{"model": "sound classifier", "norm_position": "pre", "mlp_ratio": 6, "init": "lecun_normal", "optimizer": "adamw", "lr": 0.0012, "ema_decay": 0.995, "batch_size": 384}
Rows from block 6 of a small sound classifier, named by matrix and row number. Rows with one number belong to one neuron. Each number is 200 + 40 x the weight over its row's rms, rounded and kept within 0 to 999. All counts start at 0.
After each neuron's rows are labels from the 100 clips, of 14848, where the neuron reaches its highest value: "responds to" is what is common among them; "loudest band" is the band of the loudest frequency at the time of the peak. Only what is clearly more common there than usual is listed. The data: acted Russian speech (Dusha). In brackets: how many of the 100.
# fc1: MLP up (model.blocks.6.mlp.fc1.weight, 1536x256), inputs 0-63
# fc2: MLP down (model.blocks.6.mlp.fc2.weight, 256x1536, transposed), outputs 0-63

fc1.130,253,182,208,157,204,193,196,237,277,242,143,182,201,189,202,234,201,161,248,181,203,268,283,231,192,242,249,192,188,245,219,177,212,267,205,132,180,150,209,142,206,278,257,191,187,132,178,208,135,207,191,207,170,137,196,204,224,190,202,233,235,271,118,167
fc2.130,201,185,206,194,172,160,204,137,164,173,235,248,203,226,172,183,199,261,293,191,153,269,170,203,235,197,244,266,257,182,218,111,272,143,109,200,214,186,133,294,186,205,183,211,202,201,92,174,188,237,196,263,204,104,232,169,132,182,274,224,212,255,222,140
responds to: emotion: angry (38)
loudest band: 500 to 1000 Hz (58)

fc1.399,205,200,245,222,149,202,155,241,183,197,145,143,165,137,223,196,162,238,172,158,213,74,180,318,142,251,118,201,161,113,219,174,233,132,121,237,183,162,200,215,146,166,184,160,134,195,203,153,205,197,184,237,216,172,215,173,229,249,215,247,165,178,174,268
fc2.399,203,191,190,167,151,140,164,122,84,185,212,196,199,207,166,201,216,168,168,199,168,184,195,267,217,280,144,219,187,159,246,190,140,222,217,192,190,148,233,173,215,209,155,298,166,186,238,251,253,200,235,118,205,234,241,212,161,164,216,155,274,208,226,180
responds to: emotion: positive (80)
loudest band: 4000 to 8000 Hz (35)

fc1.690,214,181,162,128,188,171,136,254,217,234,162,185,248,126,229,250,169,178,181,205,171,235,200,102,145,255,263,219,142,268,199,222,135,185,153,217,246,211,177,200,186,231,246,230,138,163,152,210,124,178,193,176,240,205,194,255,227,204,228,157,172,150,178,140
fc2.690,180,208,152,143,219,217,299,229,191,206,252,225,176,201,281,165,107,210,197,224,251,225,183,244,253,237,250,147,235,102,181,197,221,184,163,141,175,165,206,137,177,178,199,105,232,210,232,261,164,168,196,244,198,211,178,253,166,224,113,207,204,282,153,213
responds to: emotion: positive (54)
loudest band: 500 to 1000 Hz (47)

fc1.198,216,162,169,217,187,148,152,225,184,90,200,177,245,233,188,168,107,256,248,180,230,233,203,184,225,161,181,246,238,175,217,143,213,133,240,162,243,180,147,244,114,239,260,207,175,181,247,167,143,160,191,180,212,184,252,241,197,310,233,183,189,262,153,182
fc2.198,210,191,253,161,206,194,170,222,179,299,264,231,248,186,224,215,225,182,137,177,199,219,180,258,129,183,227,331,210,191,231,184,239,190,194,163,164,225,201,249,242,238,186,172,166,273,160,187,185,217,230,280,286,181,206,146,249,236,115,235,223,150,253,152
responds to: emotion: positive (69)
loudest band: 500 to 1000 Hz (26)

fc1.232,213,169,165,232,216,206,163,204,207,192,242,109,217,242,125,190,192,208,226,222,196,164,260,174,156,165,206,190,147,260,142,145,193,200,241,155,208,191,279,149,219,261,173,168,114,202,255,179,188,249,152,182,319,219,201,145,241,258,178,253,183,240,248,309
fc2.232,250,154,262,297,250,263,133,214,197,175,235,226,248,214,148,187,166,204,208,177,204,211,220,225,204,266,180,261,188,206,226,263,185,163,211,179,266,198,229,252,178,238,231,256,99,177,211,150,195,253,115,204,203,217,295,144,136,101,170,150,192,124,212,198
responds to: emotion: positive (93)
loudest band: 4000 to 8000 Hz (34)

fc1.304,192,212,218,222,183,161,196,168,178,203,164,205,92,230,269,218,169,213,188,211,241,140,213,255,226,206,233,225,231,172,156,256,168,145,153,177,219,133,161,203,209,160,134,198,167,242,178,248,185,145,162,175,177,171,173,137,202,288,230,209,174,198,173,202
fc2.304,223,186,212,165,153,175,185,185,107,130,255,160,230,212,172,175,186,183,122,204,184,196,186,211,196,241,172,222,244,174,216,197,109,187,244,156,213,143,174,159,292,222,179,157,201,206,223,190,287,170,164,188,276,286,181,223,173,182,163,191,218,229,223,232
responds to: emotion: angry (75)
loudest band: 4000 to 8000 Hz (61)

fc1.67,280,156,198,241,230,228,135,256,185,149,177,219,216,254,187,237,204,184,213,157,186,182,226,285,171,231,181,240,209,171,191,262,149,194,233,226,208,162,258,199,168,196,181,158,174,156,191,155,204,218,180,166,269,219,207,290,187,222,180,214,170,225,240,199
fc2.67,182,188,135,228,222,275,222,215,293,227,149,189,211,266,155,151,232,235,267,209,269,166,187,247,140,176,202,127,161,177,151,162,250,140,177,189,163,247,133,233,184,168,242,188,229,194,191,168,242,195,229,243,228,185,131,215,323,193,213,176,212,216,138,163
responds to: emotion: positive (100)
loudest band: 500 to 1000 Hz (25)

fc1.5,195,235,255,225,234,251,156,262,187,235,257,209,226,242,196,212,127,247,157,202,143,98,207,264,157,251,174,167,143,87,198,227,195,142,176,203,179,180,163,163,159,109,219,256,154,197,183,175,168,209,191,231,169,230,127,168,249,204,216,252,181,213,183,254
fc2.5,272,166,210,251,204,252,178,193,194,185,194,189,240,267,179,212,175,225,183,224,133,265,210,189,256,212,187,230,159,280,189,220,112,211,179,183,192,170,250,293,201,211,237,222,170,161,214,228,209,166,161,182,170,258,298,256,156,164,243,209,239,114,240,203
responds to: emotion: positive (51); emotion: angry (43)
loudest band: 4000 to 8000 Hz (32)

fc1.651,141,165,215,224,157,171,200,201,177,300,100,189,226,251,226,223,137,127,140,173,234,137,208,258,180,255,198,157,160,210,207,237,207,210,150,188,173,211,145,184,177,175,235,245,137,180,130,225,171,210,151,160,195,162,224,191,203,196,149,193,200,198,141,241
fc2.651,258,127,194,208,188,217,204,272,152,173,226,162,255,299,214,270,182,231,234,206,102,227,164,197,271,252,122,295,197,220,210,213,187,222,224,187,158,142,204,214,155,177,134,247,204,199,232,225,258,207,183,141,275,237,249,253,117,186,198,195,211,190,268,198
responds to: emotion: angry (74)
loudest band: 4000 to 8000 Hz (60)

fc1.277,234,159,172,211,264,227,126,247,205,132,148,163,259,160,208,192,244,220,239,290,115,190,285,183,196,182,149,231,200,257,196,231,262,275,173,197,248,224,195,197,185,267,234,228,215,159,148,190,228,261,199,199,251,220,189,148,237,236,241,209,137,267,210,165
fc2.277,167,183,210,207,225,198,226,238,223,225,210,201,150,182,257,251,213,112,191,253,189,205,180,213,226,188,242,158,183,186,160,111,179,219,135,215,173,219,231,169,188,210,192,214,223,250,162,224,214,245,256,233,182,200,151,295,235,176,231,222,193,266,172,269
responds to: emotion: positive (76)
loudest band: 500 to 1000 Hz (53)

fc1.121,156,223,257,143,222,169,157,266,197,248,222,238,184,229,189,228,214,217,229,224,233,198,236,246,143,235,217,161,211,146,199,170,195,153,199,204,202,161,226,204,232,142,164,193,189,168,174,131,151,200,176,285,221,163,234,158,311,275,192,153,164,156,204,149
fc2.121,251,227,187,208,181,232,251,176,109,161,277,149,240,169,143,195,173,193,157,188,154,211,173,164,228,222,141,243,236,202,220,173,133,246,157,247,203,164,211,267,199,228,307,232,190,243,206,210,151,222,160,146,244,236,231,243,204,167,216,209,143,191,190,165
responds to: emotion: positive (70)
loudest band: 500 to 1000 Hz (39)

fc1.325,157,224,225,189,171,79,243,279,180,183,206,186,209,209,293,174,192,169,179,178,167,157,223,239,182,174,199,241,207,181,144,178,117,213,206,223,217,193,241,227,203,220,165,233,202,192,219,203,188,224,195,223,187,180,190,172,199,210,173,233,181,206,243,174
fc2.325,170,134,248,224,179,208,243,189,190,188,176,132,147,170,222,160,167,156,139,217,200,150,174,231,243,218,199,188,259,176,230,183,168,179,196,233,171,235,187,151,200,197,216,199,216,277,243,191,252,146,174,128,241,168,190,269,240,210,189,192,178,322,226,202
responds to: emotion: angry (74)
loudest band: 4000 to 8000 Hz (63)

fc1.290,204,221,205,242,242,212,138,263,244,130,204,196,152,214,164,194,179,171,242,197,166,222,139,200,164,200,207,199,260,208,158,215,284,261,226,134,222,183,172,160,258,180,89,140,156,164,161,266,170,221,198,213,195,216,266,129,204,200,174,214,214,230,176,192
fc2.290,184,166,289,237,179,251,189,188,160,173,225,212,140,176,190,91,172,245,214,178,156,217,258,257,157,176,216,239,224,153,183,175,159,227,242,251,172,147,129,226,185,226,196,210,196,151,138,169,220,225,215,197,176,196,233,159,220,221,212,197,287,239,218,135
responds to: emotion: angry (74)
loudest band: 500 to 1000 Hz (52)

fc1.159,184,251,215,224,200,191,206,145,125,194,179,174,115,208,185,233,187,203,219,222,291,130,246,199,163,186,168,164,172,110,103,136,212,202,224,217,204,247,194,225,271,206,200,213,231,184,190,230,134,216,223,219,169,256,235,218,194,189,203,147,168,178,195,90
fc2.159,270,235,190,206,228,165,191,191,226,252,150,165,240,161,214,196,162,228,142,190,205,205,193,174,165,151,192,180,259,235,236,140,210,204,162,182,220,237,188,235,294,197,193,171,175,209,170,138,172,209,207,252,223,210,106,175,199,168,211,224,215,131,198,184
responds to: emotion: angry (87)
loudest band: 500 to 1000 Hz (59)

fc1.383,239,237,190,225,132,227,185,171,156,163,230,273,178,171,201,278,201,240,154,157,155,136,217,212,178,170,166,205,193,178,163,193,292,186,116,171,209,201,152,144,194,233,247,160,233,189,207,214,204,253,168,228,200,174,233,144,262,245,176,169,182,180,185,225
fc2.383,121,198,257,271,184,213,157,180,235,196,192,198,268,214,244,224,170,229,281,225,180,225,127,245,179,130,216,231,174,226,235,149,232,206,208,184,186,170,116,289,252,224,217,212,214,174,172,221,181,207,193,239,179,163,192,177,271,148,202,243,117,118,192,159
responds to: emotion: angry (97)
loudest band: 4000 to 8000 Hz (42)

fc1.314,291,235,150,186,142,260,157,223,223,164,244,190,184,182,273,232,260,243,147,164,240,180,216,160,180,161,191,192,154,213,267,209,209,167,212,179,192,226,266,173,160,193,181,181,164,157,164,222,201,166,193,259,229,200,152,253,247,221,199,124,181,191,217,179
fc2.314,110,212,184,182,147,174,207,279,221,97,237,166,137,228,245,148,222,206,250,198,283,230,245,185,217,169,259,171,237,161,215,229,191,282,238,168,251,163,224,121,157,191,195,155,195,202,140,233,205,186,232,187,212,211,242,204,146,241,201,203,207,269,270,231
responds to: emotion: angry (48)
loudest band: 500 to 1000 Hz (32)

fc1.233,233,205,226,230,207,232,200,246,234,246,118,207,248,222,179,227,169,299,149,191,155,92,192,239,174,233,171,223,179,152,219,147,204,199,155,227,127,246,203,184,183,167,149,177,195,205,192,144,201,152,164,232,260,231,190,107,219,182,278,215,149,235,167,187
fc2.233,245,151,255,245,203,196,190,135,189,197,196,182,193,257,191,220,194,213,172,203,108,175,253,191,194,233,121,265,230,203,208,206,197,186,186,234,208,220,241,281,201,228,143,302,173,208,229,197,230,183,169,212,207,237,298,192,211,145,205,161,233,165,180,209
responds to: emotion: positive (87)
loudest band: 4000 to 8000 Hz (45)

fc1.663,212,283,194,192,184,284,86,219,208,106,232,158,171,175,207,228,135,213,217,182,169,180,271,173,193,289,231,177,204,205,272,183,216,224,184,169,256,216,194,199,248,174,207,195,151,182,167,227,154,179,191,197,193,244,231,195,225,213,208,198,218,203,165,197
fc2.663,230,200,117,306,232,174,210,285,164,264,170,201,202,182,143,211,163,246,238,206,190,251,141,242,195,158,217,175,211,136,166,131,229,223,233,175,256,182,195,173,224,191,218,155,203,185,162,183,153,242,200,191,253,283,243,265,156,177,123,194,264,234,182,123
responds to: emotion: angry (95)
loudest band: 500 to 1000 Hz (40)

fc1.631,165,158,222,227,208,219,191,258,158,159,188,193,183,143,228,222,171,181,140,202,197,152,186,193,132,135,198,156,188,158,125,125,188,192,136,271,188,206,272,239,179,70,188,200,220,223,190,143,229,184,203,202,223,218,160,167,181,238,182,111,196,145,174,172
fc2.631,252,133,158,162,206,221,208,198,167,188,187,148,176,176,159,238,167,165,162,98,204,227,209,187,193,233,180,170,146,216,142,190,245,153,160,207,255,170,150,138,212,223,168,223,242,178,203,241,247,191,210,136,207,278,114,235,172,137,156,207,195,216,162,232
responds to: emotion: angry (57); emotion: positive (39)
loudest band: 4000 to 8000 Hz (48)

fc1.258,216,276,188,209,136,115,226,157,118,187,129,217,132,222,180,234,182,269,171,149,236,165,227,282,137,180,162,218,176,224,138,174,203,199,230,269,163,144,204,206,146,174,223,175,126,231,192,168,152,192,231,188,181,199,176,146,159,268,166,288,231,206,156,185
fc2.258,225,169,171,226,226,194,166,201,221,183,195,221,210,176,202,245,199,246,199,176,178,144,130,151,261,252,164,141,187,172,235,181,183,158,255,222,275,237,205,204,263,246,217,277,228,218,234,119,217,202,222,199,268,178,185,160,133,168,142,206,180,224,255,233
responds to: emotion: positive (85)
loudest band: 4000 to 8000 Hz (28)

fc1.344,179,180,188,200,90,210,106,223,209,218,138,188,185,204,165,207,198,141,253,170,229,153,197,222,139,208,202,152,205,173,181,216,223,178,266,193,268,208,191,273,203,316,218,260,196,199,102,210,187,222,167,204,192,214,240,145,269,229,225,215,182,178,109,196
fc2.344,240,184,142,240,196,153,220,145,259,210,160,187,160,204,168,228,205,224,313,219,180,235,230,218,185,190,191,192,253,207,195,234,176,196,230,250,178,151,224,178,188,155,230,166,239,206,241,186,239,179,192,233,228,181,148,203,195,161,177,127,152,184,248,168
responds to: emotion: positive (55)
loudest band: 500 to 1000 Hz (42); 1000 to 2000 Hz (26)

fc1.481,194,158,271,193,171,251,151,159,180,126,203,187,190,219,221,159,216,264,229,236,211,243,176,206,149,203,203,204,242,250,210,189,210,156,165,133,264,144,194,193,219,176,119,100,215,150,206,187,175,219,192,168,211,119,276,129,269,172,213,216,188,212,130,177
fc2.481,139,162,252,222,192,280,218,245,139,174,192,248,187,198,147,165,194,174,237,176,153,224,237,210,191,235,206,262,214,202,176,234,193,182,271,220,224,163,212,229,247,254,256,245,163,191,167,205,210,200,132,216,186,283,259,107,173,268,214,191,245,209,161,157
responds to: emotion: angry (67)
loudest band: 500 to 1000 Hz (51)

fc1.657,188,179,97,221,171,180,233,227,260,166,165,256,226,281,181,255,183,215,234,160,174,216,171,174,135,238,220,161,151,226,178,190,266,144,223,155,220,245,159,170,249,184,162,141,259,175,220,188,197,181,134,123,158,184,210,191,252,212,233,267,184,224,205,164
fc2.657,179,219,164,274,218,147,216,167,254,210,256,190,180,179,228,194,197,180,209,189,226,216,197,221,163,120,254,253,220,198,173,218,207,216,197,195,244,170,176,258,229,126,171,205,221,215,216,198,182,141,205,204,185,162,200,215,235,288,154,243,241,208,163,233
responds to: emotion: angry (67)
loudest band: 500 to 1000 Hz (58)

fc1.729,206,206,140,191,152,261,205,208,131,173,174,232,218,186,183,175,186,217,235,181,251,233,246,96,181,201,168,203,151,207,145,242,165,189,206,211,222,200,257,158,201,178,203,219,178,182,160,160,219,166,215,186,269,213,290,143,209,265,139,175,217,238,239,206
fc2.729,242,245,222,190,231,201,218,210,332,169,190,210,233,222,135,204,190,231,228,209,223,228,191,195,195,233,227,151,197,126,140,193,204,283,238,202,163,213,189,173,208,213,209,129,208,185,266,166,192,264,263,170,224,199,107,157,170,212,170,166,231,200,207,142
responds to: emotion: angry (90)
loudest band: 250 to 500 Hz (44); 500 to 1000 Hz (28)

fc1.323,230,145,196,214,213,311,202,231,154,181,214,228,215,175,181,159,272,234,181,153,164,141,204,218,155,192,184,194,176,238,203,108,191,167,191,176,244,201,207,216,201,175,140,243,184,196,159,100,160,199,195,197,260,146,173,195,162,198,226,196,170,242,189,178
fc2.323,157,213,241,192,232,203,252,139,253,174,200,120,174,195,229,198,198,159,230,235,191,204,235,231,127,245,258,198,260,258,228,152,151,181,226,202,185,232,165,175,249,245,248,223,246,155,216,208,183,183,154,179,163,156,149,205,165,162,247,174,180,216,212,228
responds to: emotion: angry (45); emotion: positive (43)
loudest band: 500 to 1000 Hz (51)

fc1.427,235,178,221,178,207,176,150,172,136,130,165,157,199,208,245,212,135,194,264,217,210,181,209,213,173,189,196,168,205,215,153,255,160,214,156,203,168,210,219,118,186,126,136,227,131,148,213,204,122,198,164,202,219,190,194,276,151,174,133,125,192,191,190,257
fc2.427,238,181,170,180,152,152,225,234,206,246,244,227,202,248,158,167,147,168,228,186,139,189,163,181,168,229,201,172,144,230,216,234,211,231,205,169,202,153,231,150,195,181,169,258,170,211,172,202,177,206,181,203,209,294,197,192,144,181,198,206,199,126,223,193
responds to: emotion: positive (57); emotion: angry (38)
loudest band: 250 to 500 Hz (57)

fc1.521,172,150,238,171,173,245,172,242,196,227,220,191,197,171,137,147,199,195,197,232,115,200,233,229,206,218,237,261,177,186,232,223,225,157,158,251,240,197,206,230,156,198,227,183,176,252,170,156,140,171,192,169,226,187,236,240,273,236,216,136,245,169,217,195
fc2.521,198,205,210,203,283,208,221,227,290,165,196,182,230,245,230,174,219,200,207,231,192,219,220,119,230,190,212,141,226,218,208,238,190,181,184,232,232,110,199,197,164,226,182,150,204,209,103,190,189,214,221,304,166,177,157,172,263,163,202,203,231,217,181,177
responds to: emotion: positive (52)
loudest band: 500 to 1000 Hz (35)

fc1.328,168,151,271,167,143,204,201,280,156,225,236,170,149,240,247,201,170,269,216,199,222,246,185,244,168,251,198,231,163,214,152,206,147,171,181,217,160,242,215,271,242,206,252,112,220,157,180,135,115,177,183,256,218,213,173,198,180,185,167,208,201,189,186,199
fc2.328,253,134,256,297,246,194,192,239,131,103,179,181,138,167,175,261,202,228,151,174,224,166,206,172,249,195,238,177,212,262,147,236,190,238,151,197,233,141,204,115,196,218,168,186,213,229,197,236,169,290,127,191,197,217,241,219,145,145,130,232,228,227,225,222
responds to: emotion: angry (61)
loudest band: 4000 to 8000 Hz (32)

fc1.423,177,279,272,195,245,184,210,173,181,147,221,254,231,217,244,181,132,162,161,272,219,217,227,204,135,191,284,102,208,249,136,234,235,193,204,153,209,206,272,181,196,220,163,169,226,173,229,194,190,266,208,231,253,177,268,145,238,227,192,137,210,228,215,133
fc2.423,213,204,193,219,244,182,199,213,250,257,168,222,204,199,197,233,197,228,260,156,126,234,205,197,214,184,222,213,228,209,215,149,273,201,188,240,220,197,150,219,275,203,209,169,271,182,135,150,147,199,224,271,222,175,216,170,187,222,255,299,234,166,205,151
responds to: emotion: angry (85)
loudest band: 500 to 1000 Hz (56); 1000 to 2000 Hz (25)

fc1.642,214,279,192,217,217,237,185,237,155,123,149,222,207,228,178,213,199,242,185,290,208,202,236,183,104,187,183,166,174,195,151,268,253,140,148,208,209,221,228,184,248,188,247,171,130,116,137,226,175,184,106,214,187,234,219,177,272,240,227,209,169,213,181,208
fc2.642,151,149,182,169,239,197,215,259,219,157,181,125,218,203,183,170,96,210,213,138,195,225,221,244,249,218,215,230,192,163,284,178,220,188,186,236,280,160,214,172,213,186,167,227,184,116,143,142,215,237,166,195,235,246,249,165,184,201,195,230,202,222,270,181
responds to: emotion: angry (68)
loudest band: 500 to 1000 Hz (46)

fc1.732,215,139,257,237,148,196,249,238,248,172,243,170,189,229,210,194,146,174,249,225,275,166,168,173,195,203,283,209,240,127,163,186,211,155,161,306,259,238,249,221,174,218,160,150,126,165,200,192,168,224,170,221,218,175,213,224,192,239,153,227,116,172,193,266
fc2.732,206,206,194,252,201,217,161,235,247,212,221,190,185,187,156,294,173,234,181,213,129,222,183,190,187,268,184,256,149,186,172,277,195,201,172,252,202,173,234,258,193,227,226,202,167,164,274,156,178,235,271,180,186,185,245,251,168,167,124,200,188,184,231,123
responds to: emotion: positive (50); emotion: angry (42)
loudest band: 4000 to 8000 Hz (36)

fc1.496,194,178,168,180,187,216,163,211,173,226,193,187,155,214,229,238,228,230,206,244,214,229,232,203,177,234,203,217,209,200,201,196,201,199,205,193,175,205,267,208,154,184,223,215,195,197,196,138,222,214,132,208,212,123,235,212,210,192,143,238,243,219,250,226
fc2.496,196,289,179,222,211,202,239,213,220,267,173,199,206,178,259,234,205,235,242,153,230,230,222,186,199,133,218,193,195,206,170,148,236,224,161,257,194,172,212,210,176,145,224,108,206,240,133,193,161,168,275,229,195,165,145,236,189,202,93,171,285,257,127,197
responds to: emotion: positive (87)
loudest band: 250 to 500 Hz (43)

fc1.673,176,245,194,147,158,242,187,168,161,238,166,236,270,168,259,211,108,201,266,212,199,172,169,252,141,165,222,178,163,227,138,271,193,125,149,213,255,172,205,232,158,145,246,260,182,151,197,192,207,153,183,220,236,220,228,204,134,231,208,219,177,168,157,186
fc2.673,180,195,267,226,148,240,251,259,196,198,201,215,219,256,240,239,189,190,247,230,160,151,145,236,237,199,183,222,252,178,243,239,131,114,215,243,164,197,168,235,174,207,225,201,232,212,176,188,198,180,157,188,225,190,233,143,211,217,182,211,193,293,182,192
responds to: emotion: angry (91)
loudest band: 4000 to 8000 Hz (49)

fc1.680,225,163,175,237,197,200,178,266,267,139,220,217,201,276,177,208,252,227,153,178,218,203,221,200,216,146,234,195,230,155,133,211,257,194,179,164,246,161,220,162,179,195,167,175,209,127,151,162,178,253,261,159,201,165,194,154,234,170,240,193,219,210,125,226
fc2.680,215,180,162,182,146,178,227,207,209,139,183,170,175,211,217,196,170,113,197,200,143,202,180,165,163,187,204,181,165,247,287,195,254,202,192,191,175,190,165,182,238,196,239,256,233,176,117,241,200,150,190,233,217,208,141,237,203,202,215,257,174,168,187,143
responds to: emotion: angry (67)
loudest band: 500 to 1000 Hz (51)

fc1.158,158,182,204,216,238,223,164,194,183,210,141,236,179,223,179,166,166,187,221,176,206,203,180,281,154,133,236,237,225,180,155,198,174,188,188,184,286,185,137,244,194,201,186,178,263,115,157,172,220,237,170,166,259,187,203,190,177,201,178,164,170,151,177,291
fc2.158,231,211,177,279,218,162,218,94,201,152,178,245,221,220,183,210,199,176,264,155,184,244,202,165,179,218,270,260,215,192,230,230,176,221,198,170,237,140,223,262,220,213,179,217,219,159,111,229,187,217,174,240,196,229,225,257,181,153,230,144,198,139,195,156
responds to: emotion: positive (73)
loudest band: 4000 to 8000 Hz (32)

fc1.511,154,194,133,175,227,169,210,185,267,232,223,215,256,188,145,242,198,226,244,264,178,290,211,182,212,181,222,218,246,198,182,213,234,96,174,217,190,240,215,208,232,163,182,246,169,218,199,152,169,237,172,226,236,94,135,100,305,213,184,240,206,182,193,176
fc2.511,219,247,168,243,176,165,200,173,170,188,235,220,227,234,115,201,180,243,252,146,202,201,276,206,92,205,292,237,235,175,238,282,166,216,171,203,284,155,238,204,167,208,202,213,163,130,168,212,180,248,212,171,218,229,239,271,193,161,275,201,222,185,219,269
responds to: emotion: positive (88)
loudest band: 500 to 1000 Hz (43)

fc1.21,228,186,196,244,191,207,193,168,237,253,172,157,140,255,145,196,156,175,265,167,157,266,256,198,211,246,238,191,174,176,244,228,195,232,206,228,210,143,177,218,262,232,165,198,211,194,156,244,199,216,225,159,210,186,161,247,188,225,177,183,236,225,249,208
fc2.21,199,225,209,364,249,213,209,267,230,118,184,240,278,194,173,171,236,194,284,188,190,227,174,186,199,193,240,177,211,230,165,145,197,119,178,242,244,162,238,253,225,235,175,117,169,180,200,257,203,219,174,279,194,209,180,160,176,144,227,179,249,239,223,231
responds to: emotion: positive (81)
loudest band: 250 to 500 Hz (44); 500 to 1000 Hz (35)

fc1.284,198,164,175,175,162,216,171,226,192,185,114,245,177,230,218,190,127,268,158,216,275,171,231,242,157,153,194,149,159,177,118,199,172,260,207,196,232,189,233,204,189,205,205,193,244,195,200,123,164,221,233,255,171,270,190,116,243,256,220,176,187,154,140,276
fc2.284,278,217,190,210,173,169,219,141,213,121,216,201,272,181,141,230,192,162,185,170,234,210,238,245,179,155,208,160,136,231,215,256,197,147,268,120,195,212,175,212,208,188,252,238,212,175,181,197,209,247,186,146,207,253,206,171,185,195,178,191,196,117,228,233
responds to: emotion: angry (86)
loudest band: 500 to 1000 Hz (39)

fc1.224,222,224,166,167,171,149,141,210,184,117,191,192,185,222,136,333,134,176,98,189,160,186,214,212,171,281,160,205,184,181,214,281,159,173,195,140,176,158,188,182,201,166,148,134,264,158,206,144,231,192,190,164,239,203,166,195,161,193,227,185,189,217,208,244
fc2.224,198,137,221,207,177,242,175,176,267,201,149,175,218,197,160,127,245,283,241,247,224,163,132,194,195,195,220,198,202,212,233,159,216,182,219,264,186,215,112,184,198,140,241,265,224,206,225,174,270,158,217,174,197,201,176,194,255,210,156,176,243,188,210,177
responds to: emotion: positive (99)
loudest band: 500 to 1000 Hz (32)

fc1.302,213,258,203,176,117,189,230,233,124,163,228,193,156,197,212,174,117,257,177,187,272,145,171,244,201,130,101,144,106,175,203,231,224,193,134,152,184,199,183,234,142,157,200,262,185,212,250,207,221,242,231,183,186,233,92,177,244,152,183,239,179,180,138,243
fc2.302,232,136,294,191,189,233,300,174,225,231,146,128,181,184,223,166,156,202,158,194,130,180,155,180,276,267,237,222,216,205,168,183,151,149,195,301,191,172,179,253,237,217,184,249,213,215,246,233,244,207,136,197,183,183,224,236,149,231,145,184,181,295,251,215
responds to: emotion: positive (51)
loudest band: 4000 to 8000 Hz (56)

fc1.316,229,144,210,227,200,177,164,219,185,243,188,200,178,155,220,226,232,212,226,298,181,267,215,186,168,171,214,184,203,233,254,231,158,183,236,124,176,202,169,138,194,202,140,241,202,258,184,166,218,157,185,189,204,155,166,155,220,188,209,174,250,151,178,180
fc2.316,202,221,200,145,203,227,207,170,176,149,239,196,187,165,230,209,209,176,212,140,264,207,243,183,148,205,178,259,113,198,129,137,211,178,237,172,182,226,200,206,144,224,224,143,264,232,236,194,168,288,224,197,190,192,170,188,194,246,225,178,180,154,157,253
responds to: emotion: positive (74)
loudest band: 250 to 500 Hz (46); 500 to 1000 Hz (38)